Rows from block 6 of a small image colorization model, named by matrix and row number. Each number is 500 + 25 x the weight over its row's rms, rounded and kept within 0 to 999. All counts start at 0. Numbers have three digits each.
After each channel's rows are labels from the 100 images, of 14848, where the channel reaches its highest value: "top examples" is what is common among them. Only what is clearly more common there than usual is listed. The data: photos of plants and fungi (iNaturalist). In brackets: how many of the 100, against the usual share in percent.
# convs0: first 3x3 conv (model.decb.0.0.convs.0.weight, 128x256x3x3, each kernel summed), inputs 172-255

convs0.115:456503523500502536475475468484540507492525508553474481495526496532541473490540519471477546456517503479466449519523486498507487515484491495524495485484494490500502496490519420468491504492512538469503528453503507563479508478510474447526474462504511528483
top examples: class Polypodiopsida (45 vs 4.2); order Polypodiales (41 vs 3.3); text has "fern" (40 vs 3)

convs0.1:481514481486539519515512486471529546499477478468438508477525450486448512488488456536473477490471515480511491515551486499505518520476454505456541445428508504556495462509478466473520510487491507499511477525484505503532505474585505453500506456530515504531
top examples: order Asterales (39 vs 11); family: Asteraceae (39 vs 10.7)

convs0.77:525485492460486489516466510524505507505464508497476531461513461532466494538507484479510548503500499524515493495497509512493509553504472500507519484457496488519487473492502477516510487511513489495504504543469460468506502478524508527495505465475529456520
top examples: order Asterales (31 vs 11); family: Asteraceae (31 vs 10.7)

convs0.35:477560514483517488482529554503462454508495511469553520527467573482486512466521489561514507441493525554511468490469473500557511480463486505506486509497511510490502497486517551506518485490492501490474527512537475493514510500483476498468536473517462481501
top examples: order Asterales (30 vs 11); family: Asteraceae (30 vs 10.7)

convs0.122:498482479473476464507519475473509541458454502474472485473499554475510495524509512516505452517510520498496497525475487477492483470488504475505483497508460507517505495523493477472508486493480505481544535503459509416484471510498494476527500526479501513463
top examples: order Pinales (27 vs 2.7); class Pinopsida (27 vs 2.7); family: Pinaceae (25 vs 1.8)

convs0.3:523515500481503461519454504503511481449510498478510515538473510512481489491484546495499507482530500464440537518483501474473485464497474521483475498529481471498517464473477473517488490523453441517489518537491552497491491469469463476470453481494482488532
top examples: order Asterales (41 vs 11); family: Asteraceae (41 vs 10.7)

convs0.7:533469475508493465508494514477512501499525517443504517475464501540496474508498502513492520469503498540505485480551510526506521420523490533472445492478464523561501469535457477470470507518507489513464551505483477545490495473530434488534474498509507513497
top examples: order Asterales (35 vs 11); family: Asteraceae (35 vs 10.7)

convs0.82:508494482487531483520523450516482510499513501528510493478524552490465485474524487506486480454505496538498491504493471497509495493520509503489513484485483493520508500511489500498522499486527513523507506494516452486501501540492493559485497497536508494489
top examples: order Asterales (28 vs 11); family: Asteraceae (28 vs 10.7)

convs0.63:478469484515476516507514484518478469490470482495545468487445481482494533524509505569476463464454504503474469496486494486495490474473571499476512500498472513491498527455534520535492510519473481474446509497505503524509507490488467505503501484484454441472
top examples: kingdom Fungi (30 vs 3.5); phylum Basidiomycota (26 vs 2.1); class Agaricomycetes (26 vs 2.1)

convs0.81:526462505522500516456523535508448471540494479528494460470501535476507506447470493512515469471476497515466512488521491520505462517503446496526524506516463472491559541527525501496526477527463518498483506552507531500486526519522495500474478505483509502520
top examples: class Liliopsida (25 vs 9.5)

convs0.4:492478491537541514564500537488510473460500481529498452481464524473469559499475507512481508490538471504444467511537503508495473455526474488558513521505532508476502521541486454494484471512445478527513513560547476498529500506494569524453499483475491494528
top examples: class Liliopsida (31 vs 9.5)